config.toml
model = "audio captioner"
dataset = "synthesized solo parts of chorales (CocoChorales)"
train_examples = 39062
gain_aug_db = 6
n_mels = 80
hop_length = 160
input = "log_mel"
spec_augment = true
win_length = 512
tokenizer = "word"
vocab_size = 56
encoder_arch = "conformer"
encoder_norm = "layernorm"
encoder_activation = "gelu"
encoder_mlp_ratio = 4
encoder_head_dim = 64
encoder_fused_qkv = false
encoder_qk_norm = false
encoder_inner_norm = false
encoder_moe = "top_k"
encoder_num_experts = 16
encoder_moe_every = 1
encoder_expert_mlp_ratio = 1
encoder_experts_per_token = 2
encoder_shared_expert = false
encoder_subsampling = 4
encoder_layers = 12
encoder_width = 160
encoder_positions = "learned"
encoder_kernel_size = 31
fusion = "prefix"
label_smoothing = 0.1
decoder_width = 384
decoder_layers = 6
decoder_norm = "rmsnorm"
decoder_norm_position = "pre"
decoder_activation = "geglu"
decoder_mlp_ratio = 2
decoder_head_dim = 32
decoder_fused_qkv = false
decoder_bias = "all"
decoder_qk_norm = true
decoder_parallel_block = false
decoder_inner_norm = false
decoder_positions = "rope"
decoder_prefix_bidirectional = false
decoder_connector = "mlp"
decoder_tie_embeddings = true
residual_init = "none"
optimizer = "adamw"
learning_rate = 0.001
beta1 = 0.9
beta2 = 0.98
eps = 1e-08
ema_decay = 0.999
max_steps = 5000
batch_size = 64
epochs = 8.2
lr_schedule = "cosine"
final_lr_fraction = 0.05
warmup_steps = 250
weight_decay = 0.2
Rows from expert 9 of block 8 of the audio encoder, named by matrix and row number. Rows with one number belong to one neuron. Each number is 128 + 32 x the weight over its row's rms, rounded and kept within 0 to 255. All counts start at 0. Numbers have three digits each.
# up: expert up (encoder.blocks.8.mlp.up, 16x160x160), inputs 0-159
# down: expert down (encoder.blocks.8.mlp.down, 16x160x160, transposed), outputs 0-159
up.77:172122143140141176185090068133120149099167153114147114143172079111170116163123062147070188081106132112076103106188107144048093149121145094129087127125067108156116132203166078075165098170167136081100113157143132097091155138133085083133152109110140089162072128143128135121132137056130148133105093115113224142147165118145153111095081145099132103133074181170112095129108110144120151088114112115100148144135130151115111158177074134181056128161135128120107157109109098119147129169164140
down.77:086171109172135166201156137157090141131111083131126073083126073151143154072079066143082135182113109189138123139140194160126123143145155130062075115133138088097123160158128146145093178094132154098156198113121119093133150121154133095110144141156060151156191162105166157144108106112105146150135133173113155135112134170127068053131131102131104106154148143138138089176152137170145091107188136080169130152074109112131174126154153153057101163159113120121088093159129049150098134098101151
up.78:121164161098103119132124096166140107099143103126140053122090117140121099165101160157043136110092134122081067117140150204151142102103133141056078134123146138186163079110163158082153076126166110066131102129171086134143159190113097190110137121118108144166123142160132105158101136143153186158115162199125160070122128071075146156143082127193147111150157146124138172164116110113065055122148153154132177172157121143125107118112212114141112162141114122158147151138177129110147078122124126
down.78:087112145165158093159094145078124112092148084189101116188096087129123152195113116145192111141125107180086113140086078085140082098074138151153087141081161099123135068163143151135131150157097114101144097143110077161094177143123163095088116123141139145148124125146146166142116079134119067135098083137114210112163120125068164062174138138065156116115172173099107156108112097117129137104150136179106121153128183129130105094161174167122084094155180157166118108095158126128061113168094177
up.79:110164181081133130095119063173078128121169146136187069178079099107094065120098111165059157134107136164143146152111107150152083144191144124100100080117082110169099091106079132147124124118105097120087142152149143108120157168147149115136097123144096171153110123094150086131074127135122167167087111135196143120131189138138116077098126165138169132176152116101122084162196114155121140157104138166151172107114108120070202164182094121113142119179102183139125168087087107075173090150151136
down.79:102156119123140093188100084107130098161162115081192125138144158165151173130108079176085149098150120160121098069152173118119104153124090143093116100118181074119127130119150082145162090133185153114154126156071059109127122110169140109169162143169154129130124141147141137140139135205147105094115168072065127159117147149153074030078158162180077100116155154144145106178093084171098141138161136109128065169131140121130086098087154086147158192108182117146092121138148107179136158123121128
up.80:116111112117098118151098078116160174122204078160182174137149114080121117142134124149151144123148135160102113205041114056165102145155125132097135095155127157102082076148135085155153095151082163145083137134193104113140159161115147126095119153160082114111136117130093146095095128057122159116028119163124136205106169187140138097143107142145145095150101132116126113189165139154163127154116163140095108156122095084141138140071121091154052131138098132148050087156129101131101146139168146
down.80:141136088144177160133088119113102198134092101121110104147143148158139164150174082092100092139134020133184137086139127124089089200135180099130132178085146126181138127134108097111138123114126084123095114088152053152053108092194159147069197113126107070106128158104160122121152097149134079128147109141121104151154111155110098082099050172094148117106125101139117112097140108142116111120129097127103134141098179192158112111106109111147180165148192189163122107154155136173152105125120094
up.81:081086117112099113136186104141167126083151154169123088161151136148121119148160139101116167104091133147169132101093127084142085092123157149188136174119182178126123103132164141116154137097106119096161126201110114101139108136134085122165125107073146113117107155105082079136157136165179101130066127143067163167133117113173231105146110128121083066112126145155210191103105108158139067109121151065133087124117100142103124151133153108180077106129112209132079116136166136136166148135143054
down.81:158137157101104192143069180099153104119137102100139112075178101141168109134117073120098140140087113104090116147069136156118160112147125217094115076126142124186139145114152100174155158153085146128145116091168183087115085094130058162092188102146146127115165157126147171081184144109090127143133103169087110159126184065111085117108075126058099114170126112149123116147170155145113159172060137115172178159129136129113107141128123052145158119134102145112114146110166067143122127172126182
up.82:117065112061166099148137120134197160151110133142108148154132095166152086119128121169092168123205177130096176150110107051121121144217163101161148071156106154136085101185145166134131155100128119150139111098098130096108120128081176149095104138087169087151076120096103078117088172109133123126188102119114115143139112107159132105100140145161117167118141134164164168134076066134150188159092107115119124107174081120153113134179152177111054076157095110197108134093135091099144134158138113
down.82:128155181080149163101083107123120114096151118121132135085126146130080111117098113086113080114116135135117091158074155131158110082097079139110172191082105149101125120101152116143181170117138128134209116159086168121139128044072041132130101119122123110066159106099177135151152166113108091119122151153154094140164119134062096108101130062186093102154146112158175143131162129102105113061135171132139152164127140163156153112101101122183107175184128131131149145174082098097210115124067147
up.83:050101142113105176135084050158132112068200133118147091124197104149104098137073087138102144118187185150082087116152106157097098148133085148132132167111120120109126102166184111093123144104100109100178137145188162161123127102136051141087129131132100127128123099127175052166158121140148154136116118122124177157188116179096112050093112207109173123154113145128116079127076119141134124114129178148135107147130166135126104158195175098136066153135173138136098105161092146115143142127136107
down.83:108124078147149101103142110147139065147200132139140057162156125136123156150138147150101162101090059124093141104120204140193103127091130146104097105199132127144109052112137101089082142149194149109117177125083118130154129153140095117135194111154071098189117188119109153135137121174131071105103086143079171125151089142107085083139111123082087142130101066078131103199125107174138107127132130193137133156150128127070142160106125156112191182144133118163067113134164111135122110112123138
up.84:055146145068130142103123106088096100095141122180169137055149147112113146145084118156180109170164084100115166127118122111187169147158116138103138133148172122119163061138130144053120063206102142157157197116127125112089191121136134172140134110169124163184141183126171086086118146154117156089158081126122140144115108179124072090162093114129068098083103137141117106148166132118178099105099205110198135151080106134130110112100103103126099152136076098110081155121138112144143137096162127
down.84:128173101158138174101104142092115098116119127106084185172089116132159148147063115084160099088188079150159129096144070109189147114079150126090153135169123133187105081123125129067127141090133174150131128183152137142160109184136150070145095137138140133136168183179148110115061099103117112088083100069104089124148134141148146163166213132091111147130101126113090110105076074121159059135144134111107138127091137125147183129115106083110157091099141116086031141120176139129154098102140139
up.85:085143121094157138159100113163145180109196134109187120149121120118118122165099064125109158048124133116126154146159155167146135105190143109069140124161131146137126078112112112139152135079100140101147148115083109121088182127139106146100109118129099083105150069112121131094108177097160127152072144172157137190142143191096131083115082163118167130113109140099154087158082110156141102044133141151178086132151164107119177168167128100136148190226135093173104113120074128104115202159171132
down.85:150101106142167148102111129126147111146134098125077027106184165129100080124139143120131173165134070100142088088097178130125053129110114138173122104097188140146122135147097056112162050155116110102064169138153068138078157084134148155116170161155132106184122201090173135091091115128105125137115110119092109160100099148113111080135117150092156119149093115158168104169194081098104119109102114148139156149161109124149174138136193079145093145133163141096087109130156127083114075069142121
up.86:103119127095083178172125161134103120143092112145134114133101148137109200131143168054135132179130047138162130098110129109147137098109110167113135128110095142179108168141132131111137105113137100152138148093118137106108156069099180100128151109122066131121096213155123182093139185063171156152130151134138130143132178158121106130181104193108126156131088049074090119107197169103169137199174175080095100135126092139103083109104157098129171167089116131098096141139188112167098105104131083
down.86:142054106161092126053112148077101161114154149090147166128060147074110109112129149117160100150169111064116125130110137172151117148116125081124168123157117162151162155165191140089108149098093161163147157127146100160181090156095108086151131151154090130090085114186070125148087114146163050096097120065147121115115091180157146169106181124103131130111131120152084132144113106153198142109079114155113087127120145102075153140101124090130148074110103183109056111105168177113134184158163110
up.87:089157151091148168134172133149099142119179145154140119114146180167086188147113135107091176143132131160098168156115113090111086062172185146098091181133141119112146129136224066154146082154167162127100119084096132151125130126135098091142177100103074136094171115110163176145111133158138126082125110122106108190188075141091080125100158157130117120173053112116104107155201136153138070105104154088109098114057147105138151117128094055129108134143136143119155169156171112081142114106179133
down.87:105118096135160176109097110150121138086112090101191125088137176092134142121099120120152135096101118099119130113118148107106109176144169185101152057087075078133171135106141140046113112059156133129100191193120096124113129209128135054150118164135158171206134148145149139148076070138168103140173123138176131114111091126141088082180176143128110090136121109085115162191065147145170106127069139143132098141101144129184122133115145134127067145190117132127105120149107138184168121099128135
up.88:107116128092173096101173067174207195140153088173047157152143140123135093140168083059095134074167156122140142128144138110069101167155181096145093170147117162159090138195137133063177074096111171103125127160100093158091089104155084119138104161076189115171090088174124099071099115113118126139110103074102121112085125092110177060146174137117124146155126156136164117141113118144140140111093091172158101128148097135152164145147170178136105159117126151137119129090130141145127110154133111
down.88:110138192158156217189153124100117133092145128128140095064120159191114181109101083124091144100077140170131158136128141119180089125148100173103156120093142103091125146083150111180200139115115153078123140136091097115114122127115099146082121108100099089083169129095176154171112170156157109123195122187151181183176167140106123103102078106147105096185098129119124125202180178121144120115130139114137153123145173113127181126153145124114074151165101109074093171157132158106142108061115131
up.89:129100111075142096108197173169095152063133108116152141191117126154136063132198130159147157113118136146136056153159159109136160116108113164133154143107159091131154197122115146131131101160189098095092125071113059153127157205084141096141113111110110082092179102097135130115090120196137142099106136185125093065112084078098121096118096133106165130086205137101143177161096122136135099125103108131076132177152163113189118142114189133093114128133126146169129112097166099111092139167114094
down.89:085142126128099119101086172172155094106138189191153141127078071124163101132069158130121148115107088104105148190126098110098133035121153124091086200093130135122094120086160128117110098099104147087139154112095169089171143168110140125127139140137152180155090107158157018073118143078170151127166064092119154136172112137127104166115091135149143110130160183137140146188114123162111180136085152146148148133138167157155085113168120181132106145133169090207154124135142154127099119125102174
up.90:095155100136101092127129123106129155143179085159100089147139124104068081098077105165111156123092133108131140183109151149150051102170192155068151100115181155157095091153123108125093123119109167102102104212172097137152142108168126131068093110170040133112147111097196150149136201116073141179098119171190163128146154144114165086139154157142091101159074098124136164112161091129147118109169165158120115123115139117122130114115107048145135106147128152157075111077143116085159176113116120
down.90:149166062113137110129110136129079143154128088105113103085125109180145117141171098112043097107156042139134080131119122187084089136125201165187137148086126084130156143151099070113184114117129153131167134147144078133095135111169147129106191145150163136109135189112132150141201096120065079092114137124097083144091132114118125096168116184100101188138108128111088144146165120133118085094179109107110108157086169109100091129100118083121181199133113151138169122113122140169123050135112148
up.91:087166088133142081119122109135151115126170149170186128123070092073121105130153145130077176176116207171154120206132136163133119166119104178137145126183191147108117150152083129124131110109155185135117125107125183132130155107148094108090155119087112151107098104091083069160154153089077156142095190143187171143135127115137140110192085085105124111194126073112120129101092107188120115189176161088115123078125121130111173113163196094110122165125109132113116147157115172076105153160106116
down.91:140133115119162139160145147084118130080126096082122164091127119164162130117181151104129144111140093084135098127109155116165119125066115134149080169114165129145157155151084069159156158133157074157083151165121107099155114099157148119147158132173133139143164113175060178130114078162098095117151105141080104193156118085112185134141088108112182141080103176172078140082099102139118144140160180130079152162171146173129145069106099144159152158143188175180211135089116114145103081093054099
up.92:101143127082128130096150073139106134081187076156190067143182066116063142146095108129137134164137117181129102203132140090136109127126179182092077165160153119137149103137124092114148121171170173131195150168135124130138175106172139119090140143124087179089132090159152165156144147120107122182080025161110121140157121128112138089119119161129054114143106146112124122095150091142157127147155143058137101157096116127110162132134193095192133163146087117103166137095129137067176117129131112
down.92:103163066124154170163171144096122101117152105111083112128151122165159132131106116142115142104122052148131139104122103086145066150145173174130150110098141096157146151153096115077166090073143170147146088103126121064093090103134119119157104152132116083125108138162153153094147114107121076134106106130138109109109157183114115108234156109050120137148127127104078131130210102128181087117136158104157170099095120152116090197116155179120134138124160170027065135051102157162141122134134099
up.93:142134072080109093115083170102127102105116119099116143141121118145125140117115146145141134128079127148152094159123181186133077122121092092155080135152119139174153173142160112124143134107141122084123093074117118126122143149114169157139131137117160118170111115191127099152136078145154155120157184164137081055097111125115124119128085078159206153066194093131114074111056060156053128140161099105055129143140148157217078119132160174083109111127166186141141136095191147159126106139134079
down.93:086125144138125160157141125096144181087147205159147102171123144154125147131104140119155162182106156145062103095105156128117157099169103051095101140157107149127075126118142171163110146101060130153172140141163139148129152095139138121158122167115110125113108120122074100125124159032140138129134135143149128107159117110134116157152160087177133102173198121063055196103175159124119126094160108173144074123192110072170105075210124159118123145180106087109119148152186112079100151121138147
up.94:166104137170123096149097124147083145166135086130099124120098088149097107142172097165135126129059151148132107158119129162143167187091144140103096180190128142172120094102126115103130145176193177131130153131128143092189160152186146142075175118120133116071111096084137170118121186113109158146112163139202138125107205107137188106115153117145172096162133148161139100096140116131117148191153094140178214098142114066041148133175173138135112086155081118144088136164110106079142104138148139
down.94:141156114118166090114206124059171192137082133102100169094126136209142111120134124102168112099169143163161108127128174063155154145115120142194094150076189139107117176143108076189148131129135163106152124136128103090097175097183159098081152118107148058109147096093162121134168137121112159102133123134088128188135146132132147076144135158170087177078147166104101094082116090058105111129173156106116165103152108154119136137101110107125092143096152176163174152078142065127118144176113134
up.95:104110097102127112077164196122166150161132138136054177107134139099153156160114119089173134163083121141117072111149149182167068125109115143127125133137126137109138181157126073173086131143158051114107118158111163165101120110150173136137134122162159120224094096155124170093103066112117138153142204116158122137104105151162151117169127157185105124104132129121099118065077090102114109182171120153086108139140092125192121074143078151163117096102148117158136083129173175104114104155041110
down.95:129119207052084083112160168171120179080112146155107168170117139122128144137135151147138154114105158125148094123106150100157091102191115130173170128093158166129128117081116111155140153169114109142092140125193123137135145043071127107165100141057098128083149063142077125136155126143146093149134129138143163110155128133137177102095106111110093140151076129108146141164158139140146113138089112101087146105153130071114123111199166162100089110118073083201183098184126122061169133180067127
up.96:107133174100127144139126133133103138101102154045131152089097087165170162095202091121159124172161127162149070087104143160176138094139113150122102142137128090100127176217171066080179134136114116131128080118080163165085156071086110117158102155194112056167149116167157124158083040107154113100126117134084144078152123086090163099133103118129100097134162109129113155140125163155137118116179169157129138182089131146091120099159186128152148131179145121077182131134139123129169137117148104
down.96:088171116119105119078101133127131125156163174192141117164170118113120136167048127153112120123109165102148162166128110052146099111171146131165115059164094117062127085119097144115164105096141146122099155157089183108153167189126110097156020207073150129154189135160131130155110109109168114139105143101128116123134121133153121137219151122140143135141112089112113122136152098142172152130133152163107180143199075135127167142177122149132078123166150052147108111160086157088106141118123158
up.97:070124131107118179113214047112126121081174115163132059105179129108111120103089107123106214165118157078099121159145143092158079147123141130125153186165159136081115095171124125095139098147110142111135074141160105145138165099112124123120110123054133124123117088129174092145196134070149149145147100144109134140187101058116147107137159141074101157108076139108188174111137089059120159138130183088110135132104078105133137106097168095167129108115142177158139171091147130080143117090110155
down.97:087148128172171212133096138086095133163082106156133077101124137100218171114129124085083130126114105178105073140089091126161190100114163143105170154144165089138159096098114136120134139122120183089157113179114092088078106125112124119065114150151107148107170186157100141111119083146116074149169102118121127139128181132061124136146078149077081129114134107154122127102128078134154107073153134134156137184066143140154133137169107067076164122151094135132065099136139110138082094108202116
up.98:077126061127068164182132084128094151091141081162099064134133143152053093103116121109133131108200122188085129190110163106163139116132120120061196101109163166108146165111099168128086133120090140099144175129082151083147083158098147205123132104138073138122133137180156125114150137145099130152081135116116132144150090155133111188102123168107113123129083140112100178149102104071132147108132161086164109121118084067095126099051119104091137119125130105161159181142162138072130145131181101
down.98:136073110164084165132104120102106108115048199143139119126104152118170139151101111087168053101165091141128182069112104166124066132117138129145174124112125157187178123104186210053176096113172124134138102132139112089107096118171108078158123143178086169128093158145083066154104118130130095046169090129139135160119107099135140132106157157070114128101136112115042106110185151093112156129097126133115104163068117127096095133173121108097142143115131142115123152101118178119118088117120150
up.99:150126133087115106123086166143136096165190168067099143118173099173126150130126157119137109115054149127235144126121164117161161157150139101172100175191129105090125199150106124170143144147155168160122134156139133096100104173100126137109157120106142181140134168103116173153172131178135085078097149153090164136122152157152149132107158141097056134130164102160150098138084132117116091197162191125104076166118126136196153139128093129152090137170179145114107137150153186067145141075110076
down.99:175137098134125154083100153107144122093083110140171099084147168146127105157157112173160097146106166141090115178053126083159089073109106100096083090118099107118072167153128120141129135161067112151109093170135160109170091082080134086124143080159118110103134143125033142133154141126119152127129099082151081106157178098168150121101117111165174138147090088107143085196147106124134170158156095139154094108134117117151136097070084112152087148121164138197124108172140116051179148129063183
up.100:113132129099185198159156148154181112127094143156091143086196165155068126142092169133179132143174102169134178119137142146155154086136116125123147155138168217113154117098132109102116121127107115169145086111030150136145129111093134129129130145135098170071065136145146108105096144104081131126088126097124104174219123139144160155109161124136101171136054087091124154150113112078144116191117162057148119138098128177096121157143130095112100110155085179121068122169161147068137122118170136
down.100:152137162132082154113134207098193105145125126140126145127134156126153139091112139086119115135156090082159149140083090120160158106138187125103157143101127146147155112102203148012153135153092162159118148105162119108136077198049120115101113148167075132144097118134113103085103080089156092078121158078137079134125154130134105140134090128083093151178067067109078090078139140089167054152112100111158150153094118128130144162139108139129160148088133190102110115108134183108153167146156134
up.101:058153150093115180155156137105095166096149137116174114104185149127093119205082103079125144106154151173130137049143143068125128148108145123135160159118139166121118076178168168110138094130077140122152052103149131134102136102132139134133196106099097071160120074186188060098169129097151142105130144128081123141136082157119123074130174148124126098122067176191108100169110118095114125126064137120134087199089140109182109148135134130104156138122095170140140138153161112124182105140101081
down.101:118146180143116169148113135105118094103161134151141085107108158118147141142113140150121084168101066145130193128099155094162098137103165135077170037169101147121164104141195135175128151092110102101134141095112097144171145104125105081114129132132120132134126173129103131165110156094139081055116067165116139100145078111172070082169102110138082153142147114073081176133159176154147076148127138102168161193137151076101159162173166135159128170132091088158066102161151132223118162134120136
up.102:097142119097112122052133100167139155055120164073121102144164071134125096165114104136066131140159114119073104142082125083125103103072139173106148153178147122141128152172105127111176098142154121130088139099166092122126133137081131167116127143074122115151167093149136125133110159142153139131133040228113180111188154101141117072098162122123143112140088160115177137182114134131135135048131136201154125202086141147134106168129169116142108174167133099209147132177138142132134067132134130
down.102:110132127100101145132083095150114122085081118124171106104156115085172130074097113118107110097144140184138190118094100108138043091167160115123132187140139141124089107130097087157092099103194118071083017161105138125086132130117183114177137163072144105175126120102164164145080109115122095160148124111128174129108138139106166090120112108103201086087104203126127183095145159145117119167147178155079147100123120118136107130216150136132075114127164182157089135155139144116128137118129164
up.103:132130144111154115101138118191170144160161137229116130123161098095138160135108102119145128173078154133161101139076146158152087191130129148063112089129135143151082066102166114139091127178121113117081161165139124156123152119119094130104086165074106119143168096140089154078097148162126123141114078121135122136180089144126080072191096118121118069188135105078129112178164127165175163166139089168086186110173129143142187102114119169180142166141151143218088148145121126090121126093106137
down.103:113133130085154159105130064117120175154091085110108138138155148161126079116115088165120154093159223122139114080162122120113098124120149131131155158110165152128076142123064085084112110098143126162092097167201105092117191080156126153119171162182185162122133161090136098149173116164139118154099136078094113164111136159127125142147120139138123139180143182156189069168117122132093067143150105114102204098100169079106114151112114052156072105105120133079127153141123175144110130057098103
up.104:106096097075155090156151171149116119099106091099102114170165098154145107114121158140141122085124102092128133160175142150118141113101072162150105077136122170176068166113132092187070175156162107150124147097134097160061112231149121175152151073088130174160182152125141170110132145159166142129162135139130130155130098191182127125113115163134135093128138112091134084127101114099110147165088132066060130145136068133116128103154100136115107131154148121162161143136241149147091061079139138
down.104:114110107137106073087105134142104165117126175107152146164103169127075129166149115180201106152120183171147094152138189139099117078099092118103142114105140120064111152107139109125200086125145113125128150122172147137155111104170133114114157128119114123143095092086056114108104138125094143145161118127086158124106094087155111214129076093207127101188127127159116121194093108097127128153071138119122156167077154088137128079102128105107097128062119082165167025116186141098141174129123125
up.105:062133139139155137103164126144115144060162117121128099110105105091057141186126135127125155127116153112115102133144145139108132091113136135119103167127122101147132116099159154097151062120123060113101135168210060053116133160147072216118150073114097143169129097184135118116069168133166175170153121158139163103113106102103188069178123110127169095145172172127102155180123111137078111111109146166198131181116132077111126136141198141126073117157164084111102124117127129161109080109092134
down.105:120133123185100156169111137103176106161139133132120115133139112150118122193131065171122119120181088228073108074123148122076142096071115159111135152134150101111130138146143131120113149105153106052099114169092110151119190100138139067090114131110148140170155227122196159132154138104138095103105125152109172105175124149099136123177106123101092120072120105060102143103151126131108074092213144158124163135145157125118123115125177096158168131174106133104115109151171084119125082048154157
up.106:101100108074122133140140166096157137071141179120102151119165065144110176143144147144144140110119142122095111111118182088127140105140123100128139120096140128123121172122142149125078171103164176063067075122115110123143098165108133164201153099110159112118158072086122158091160123121198058119133149194083116135151076119111107158120088143152157109130205152111153144107114059126132143077158137091141067194148158133205065106104110190102135097137126170119150129144207122083132114113089099
down.106:060186155156110119137110167210137118077136135165172126111100102127079157166127187149174159170145094186105083123098109112089093140110103136068166126061144146168164178068180121217118181118126139156096145108141113167150119157093094121076175111130112107102128137109169103110130115104134144115199094120152134105146114048136112153124123122087148141163140122108097145154198148091184156167126145130129142130144150101136070119144159122092084159136134072147116106091162111082144079094145166
up.107:113109118077128025080133085106111094122116068113123077157111138103079147172134155134143189124123122163122097136111157148132157077119105124142149089136156130133086123060157134092134076163159115108047120100088126102169130217128180169106139077109124124141155097134128110119113114136169212153106120178082125120149097105117134136116071097156133129105149166118141191097072095153115189175159117136088153155148106134135117157113131092065094052164123078175158172124133146109097127133154100
down.107:104093158124152171169081158143161121093090193114143140151092108118139103144143113118191156087168129182098159101128159128133140084145129147100073191098146098114075112090181118144125137180087111090083084163111153152155150085094086137147110134144160054129159132137081104110102126089136080146136085131160122132179134120054129193179156133101068120092173102086109150107126147111049153180160170083113127124135174107147153101082119089142151159140167162173106099087125078100097128094101166
up.108:138126111142164115110178122130125176109111099113105143154137103149204105087134153144114055195108100119136166138130175078118109165203147080164073147104171184134093157103139158183114159140146140052077140088108134121138160219092187135165127146135166166184133033101150144135148173177142154193096114151136093148128152104101105113083125159147121111165151154112092155120102136137102165107097175119103099149131117125125147072141172185114120119128107140183111132164154128074106115114110159
down.108:083145150082151142137074157096186134117107159127145163141069128122079125174103147142147147125128154172113189123148166049156140083115119062112184164065105050118145095113178144141124154079135144090120098163149164110147128152117128111094157123108192140076119090122170102070109106106155176070172157163146191143166151093102092187103119142135121070158120184076114120140184158159140132146087171103151118111150107113162090134085120125082106148138132082133085121168120109121198108137140143
up.109:134123121132135085105140159107101134102082164117102163113122069144129118115127137119139083107168101103125153162099121193128155143131119136136120125083111151144128147097161173187060122142151125102095156163135096124106094192152193054177114081115183097090109097135155123139103120159103145129133097115162153178106134159161173144126137176131087139076161175120134194096134097078180120187114151187093117137074078144178171136075069091102110124146172130157108128110193207068087085140125098
down.109:179147161108079065091180136143130165141102119060189144044134156160129153123134169097136124145165144129074147171102166114157137151178134102150123143064144142102110150064119095105141168141112130127134056073122145121162151127085115129111101071063157087104154086121075092137125142124110088146193064164127160092153171090138143165133138105147101081185082139086142145129173137166131158067111145089141128100145155098150128101140131084171115146142085113187101129133121165120175153156138191
up.110:074192080118153113171113092086095105117177093152129087129092061137062133128135082115119168175119180155038146187078158082144154153140100192143172115146137119105180122207091158090134092193100152123110132098104136171097158166151079110060155118106123127112139075132121110092102120120125187142116156137114144157160160121138127122147146123122172096154133081109088146145145133213116167118168161109126104150157135110160180108158176156115127114119129121098085148114109106107122155139137052
down.110:079140135105183142114094163127152128079131119112117141147102092152127082096098105099178098109126133136168141111131089182070109154134151146134167137117155108172153152139052157133117162107140088087127119110135083107123137108176140118167065162131116147120066153143134110152118101147151126091114131166116154128091163210132054095137084119115100116107024140103108138109137174075085082188190157166114112096189113157080121059118095128114098123153149141104103131095122127182052064099146099
up.111:125208137103130057097162199152127123133077175075141127085143144142133116083097139106110118100126129139123103122198117186136121150149113112105131154142133140133085166124147130118159122141126132135042150104126128103114058147134144104133132149144172094096162134149164170190154121160150157158152100125105118146076165177131100130099170170136079184162147174184127133146079043120087126165103144031063126102138123122171140116156145159176133169130088171119132135194142136178125134119177080
down.111:160133136174104102128132126152099116123168150144113132134102154133091194129114116067151160172136146108115151115135139126130131137149108125148111124152107115047107154169180145111094131151119125115132180144117206118176168135095130108158159041134143152084125130161107150154177138122163195054126198114139161170176118098152166133150156028137123105121150142169158150124126055175158156181111183074127091126129105111144091113137120105146051114146113093096083073129198103129125134159055135
up.112:157084078118060116089059145125199148113125153123068110140089099116153155142135153089164136125135087076125103097156139183186133128084173107133103111097181094102038152165171108137097178151128133173084088080150159147118129158170157114168131099120157125175127075142104156103126100104118118129114149108094130145136119124156110168166182192181125073150141156152125111129143128161140093110158144136061133150131121139171120103123054095202185146116156118149174083138175136134115194142144112
down.112:042180133079136139084197111198131146087166112143142130147158151132073138177090116159135175126129187053118119097092124085183057133163123145157173135203151154083141138130143115120103093165119175145062094120138152185165142138099118092104080103091133130137127089081138104137164070135173160134113123109141132169153093148106160150150147104125148133135093142124144136176112111090146156132086100103123094109117113078148121147123172156161094041107110133137094126142131158089190111130188083
up.113:090112081138114089158191107121130143083186111154087081127091069119103095133155126110041131147085137100185107086126181117142129135134078085098101143137135166157163176138092136160120138045119101145115149157085135160119146150135160115148082137133119115136143125127093128103140099151154111138095182146146135135123101093146123126210107074168175180150196085158086171096128110152163164168103109163136042098155109130153146112131127181120198122094192095122138133075116157172122148114066133
down.113:135120195107142056131144151162209115098097148053174120084132081148123101124151143100171105146151077088121133128128188148111121116119022131140075153118183154102147079102152116143124083162110119089094125116166106138156147132142109124125116124133154116086146079106156186122099108180105105142196108094131150133079125164124152156118116112123154102133129092104073129169111147159114086108108150215156126172178084096112174080087153133141173135125143103154173087130109173107047134153099125
up.114:064193122125089146158119129133106088097107134114161072119133138120109126173138176094161105139189115155148125120061157143182169116154069104139163075124152120184165132144154170088129083118117105118127072135132180144135118067141155129154156137143099156157123159124131108105124128095091206170122202128147103086183144154137155152170076165082156139081132104150114127099155172119135180217164109093152127144121123085083110067070124094071114117075166139123124148146177184128100140098111131
down.114:115099129189118122091099163115126183118070186091144166181123166116096152164150198125144113094140122072151120113108138200104114120154086142139138150138086145139197111148125157105144138149113174146151163172128073140172099171056152148185117082112156122113106127131134103082092097103163063084092122091142138104119150152112161171124141150110108135153146120149127157105083126120110110120095113188126082187126076085095100100150127109073185094072123133124152081073084191098151175177111165
up.115:114166154086138109128112101158138131188178106138117129112146138100194158198102097125031126169085191149118084145122125137141096167196115117133081141129138112152108072058119091110180118146194099183158138073132158049133086136106091118121134092144144112131162091156157154164056111135061111140146121144157127083135131089138160141143129137181142089164105087137133096097142118152161157119074114136131168104171130152101124149147114216157141137144193108122173156136104115114159112161080121
down.115:092166071113116131171193085123123120091114132123160143118163167180111199091147071175116101137114177116115123096179176086150107128118132102118076184166215150098137111164086116147159170049169099160103128133100114163074180104156150133116121191154112120088130115063168151152136130139137147189107135090124158105131073116111132095120126072167170083106151123143163149105123149067087124089185165151155151099118144170147171121124112142114132109178077131119188139156112119117130134172148095
up.116:155136055123142104079151102117133121100123126157118129097114139158138155140131111136075107150106212133195173126186147123118129140147099078116110148144105135056108119155139155101137138115133180079090106149113167108094101223061117107184153136134190175130118085093157131154113163102085116167125119135079143148111178114205146115120184138156148075142144124161106119123085099152139140173101070134103086057082121119151156058127096204128142111103144152099096181115114121149111136167170093
down.116:071104172130147143132147144147108110086139176161136151107143166119078182124087153099167144138121118173126168137138165065128152110145137108146158129101143106087126172065166121157066206090136161159119116105017149085167149142112088123121094127058128119109099126087161107142128141129233123112145137125059114180160112050107150175121082092164126136132120089136122143140115160091151143094168157083166133188161131158135200135152124163159104152127106077125092100123134121168152111127106121
up.117:136141083135119125136215104157150156081185130151140069117171106098117114148117070135123163113135088147192117196063131083167147083147120135125177162190113121136082152114194079128096146116155159106112100181126123090142120110114046121138171097118119150160116112100120068099133141093210113114069115127098164150103136113129211108086130146104104143104086137094132143181142155124118137086144185123135106096182088132151106141182129117138070080109117170177152139122095185118121125136148100
down.117:117197169131141127156088120096162097176097120114166128075146154134137070142136105143149084086093128090143152174125145175158160087144179177119055139111210126109157115125096135174201186122110093106113119101155122109147137076127141104124208141100127190108143147117151155111155112204105072111133092167185154179110152148094103074142098158093182148129112111115145116154169122158135120080138124158106131122108098125105116134092139103100191163102171147099172147059073124159134135082120157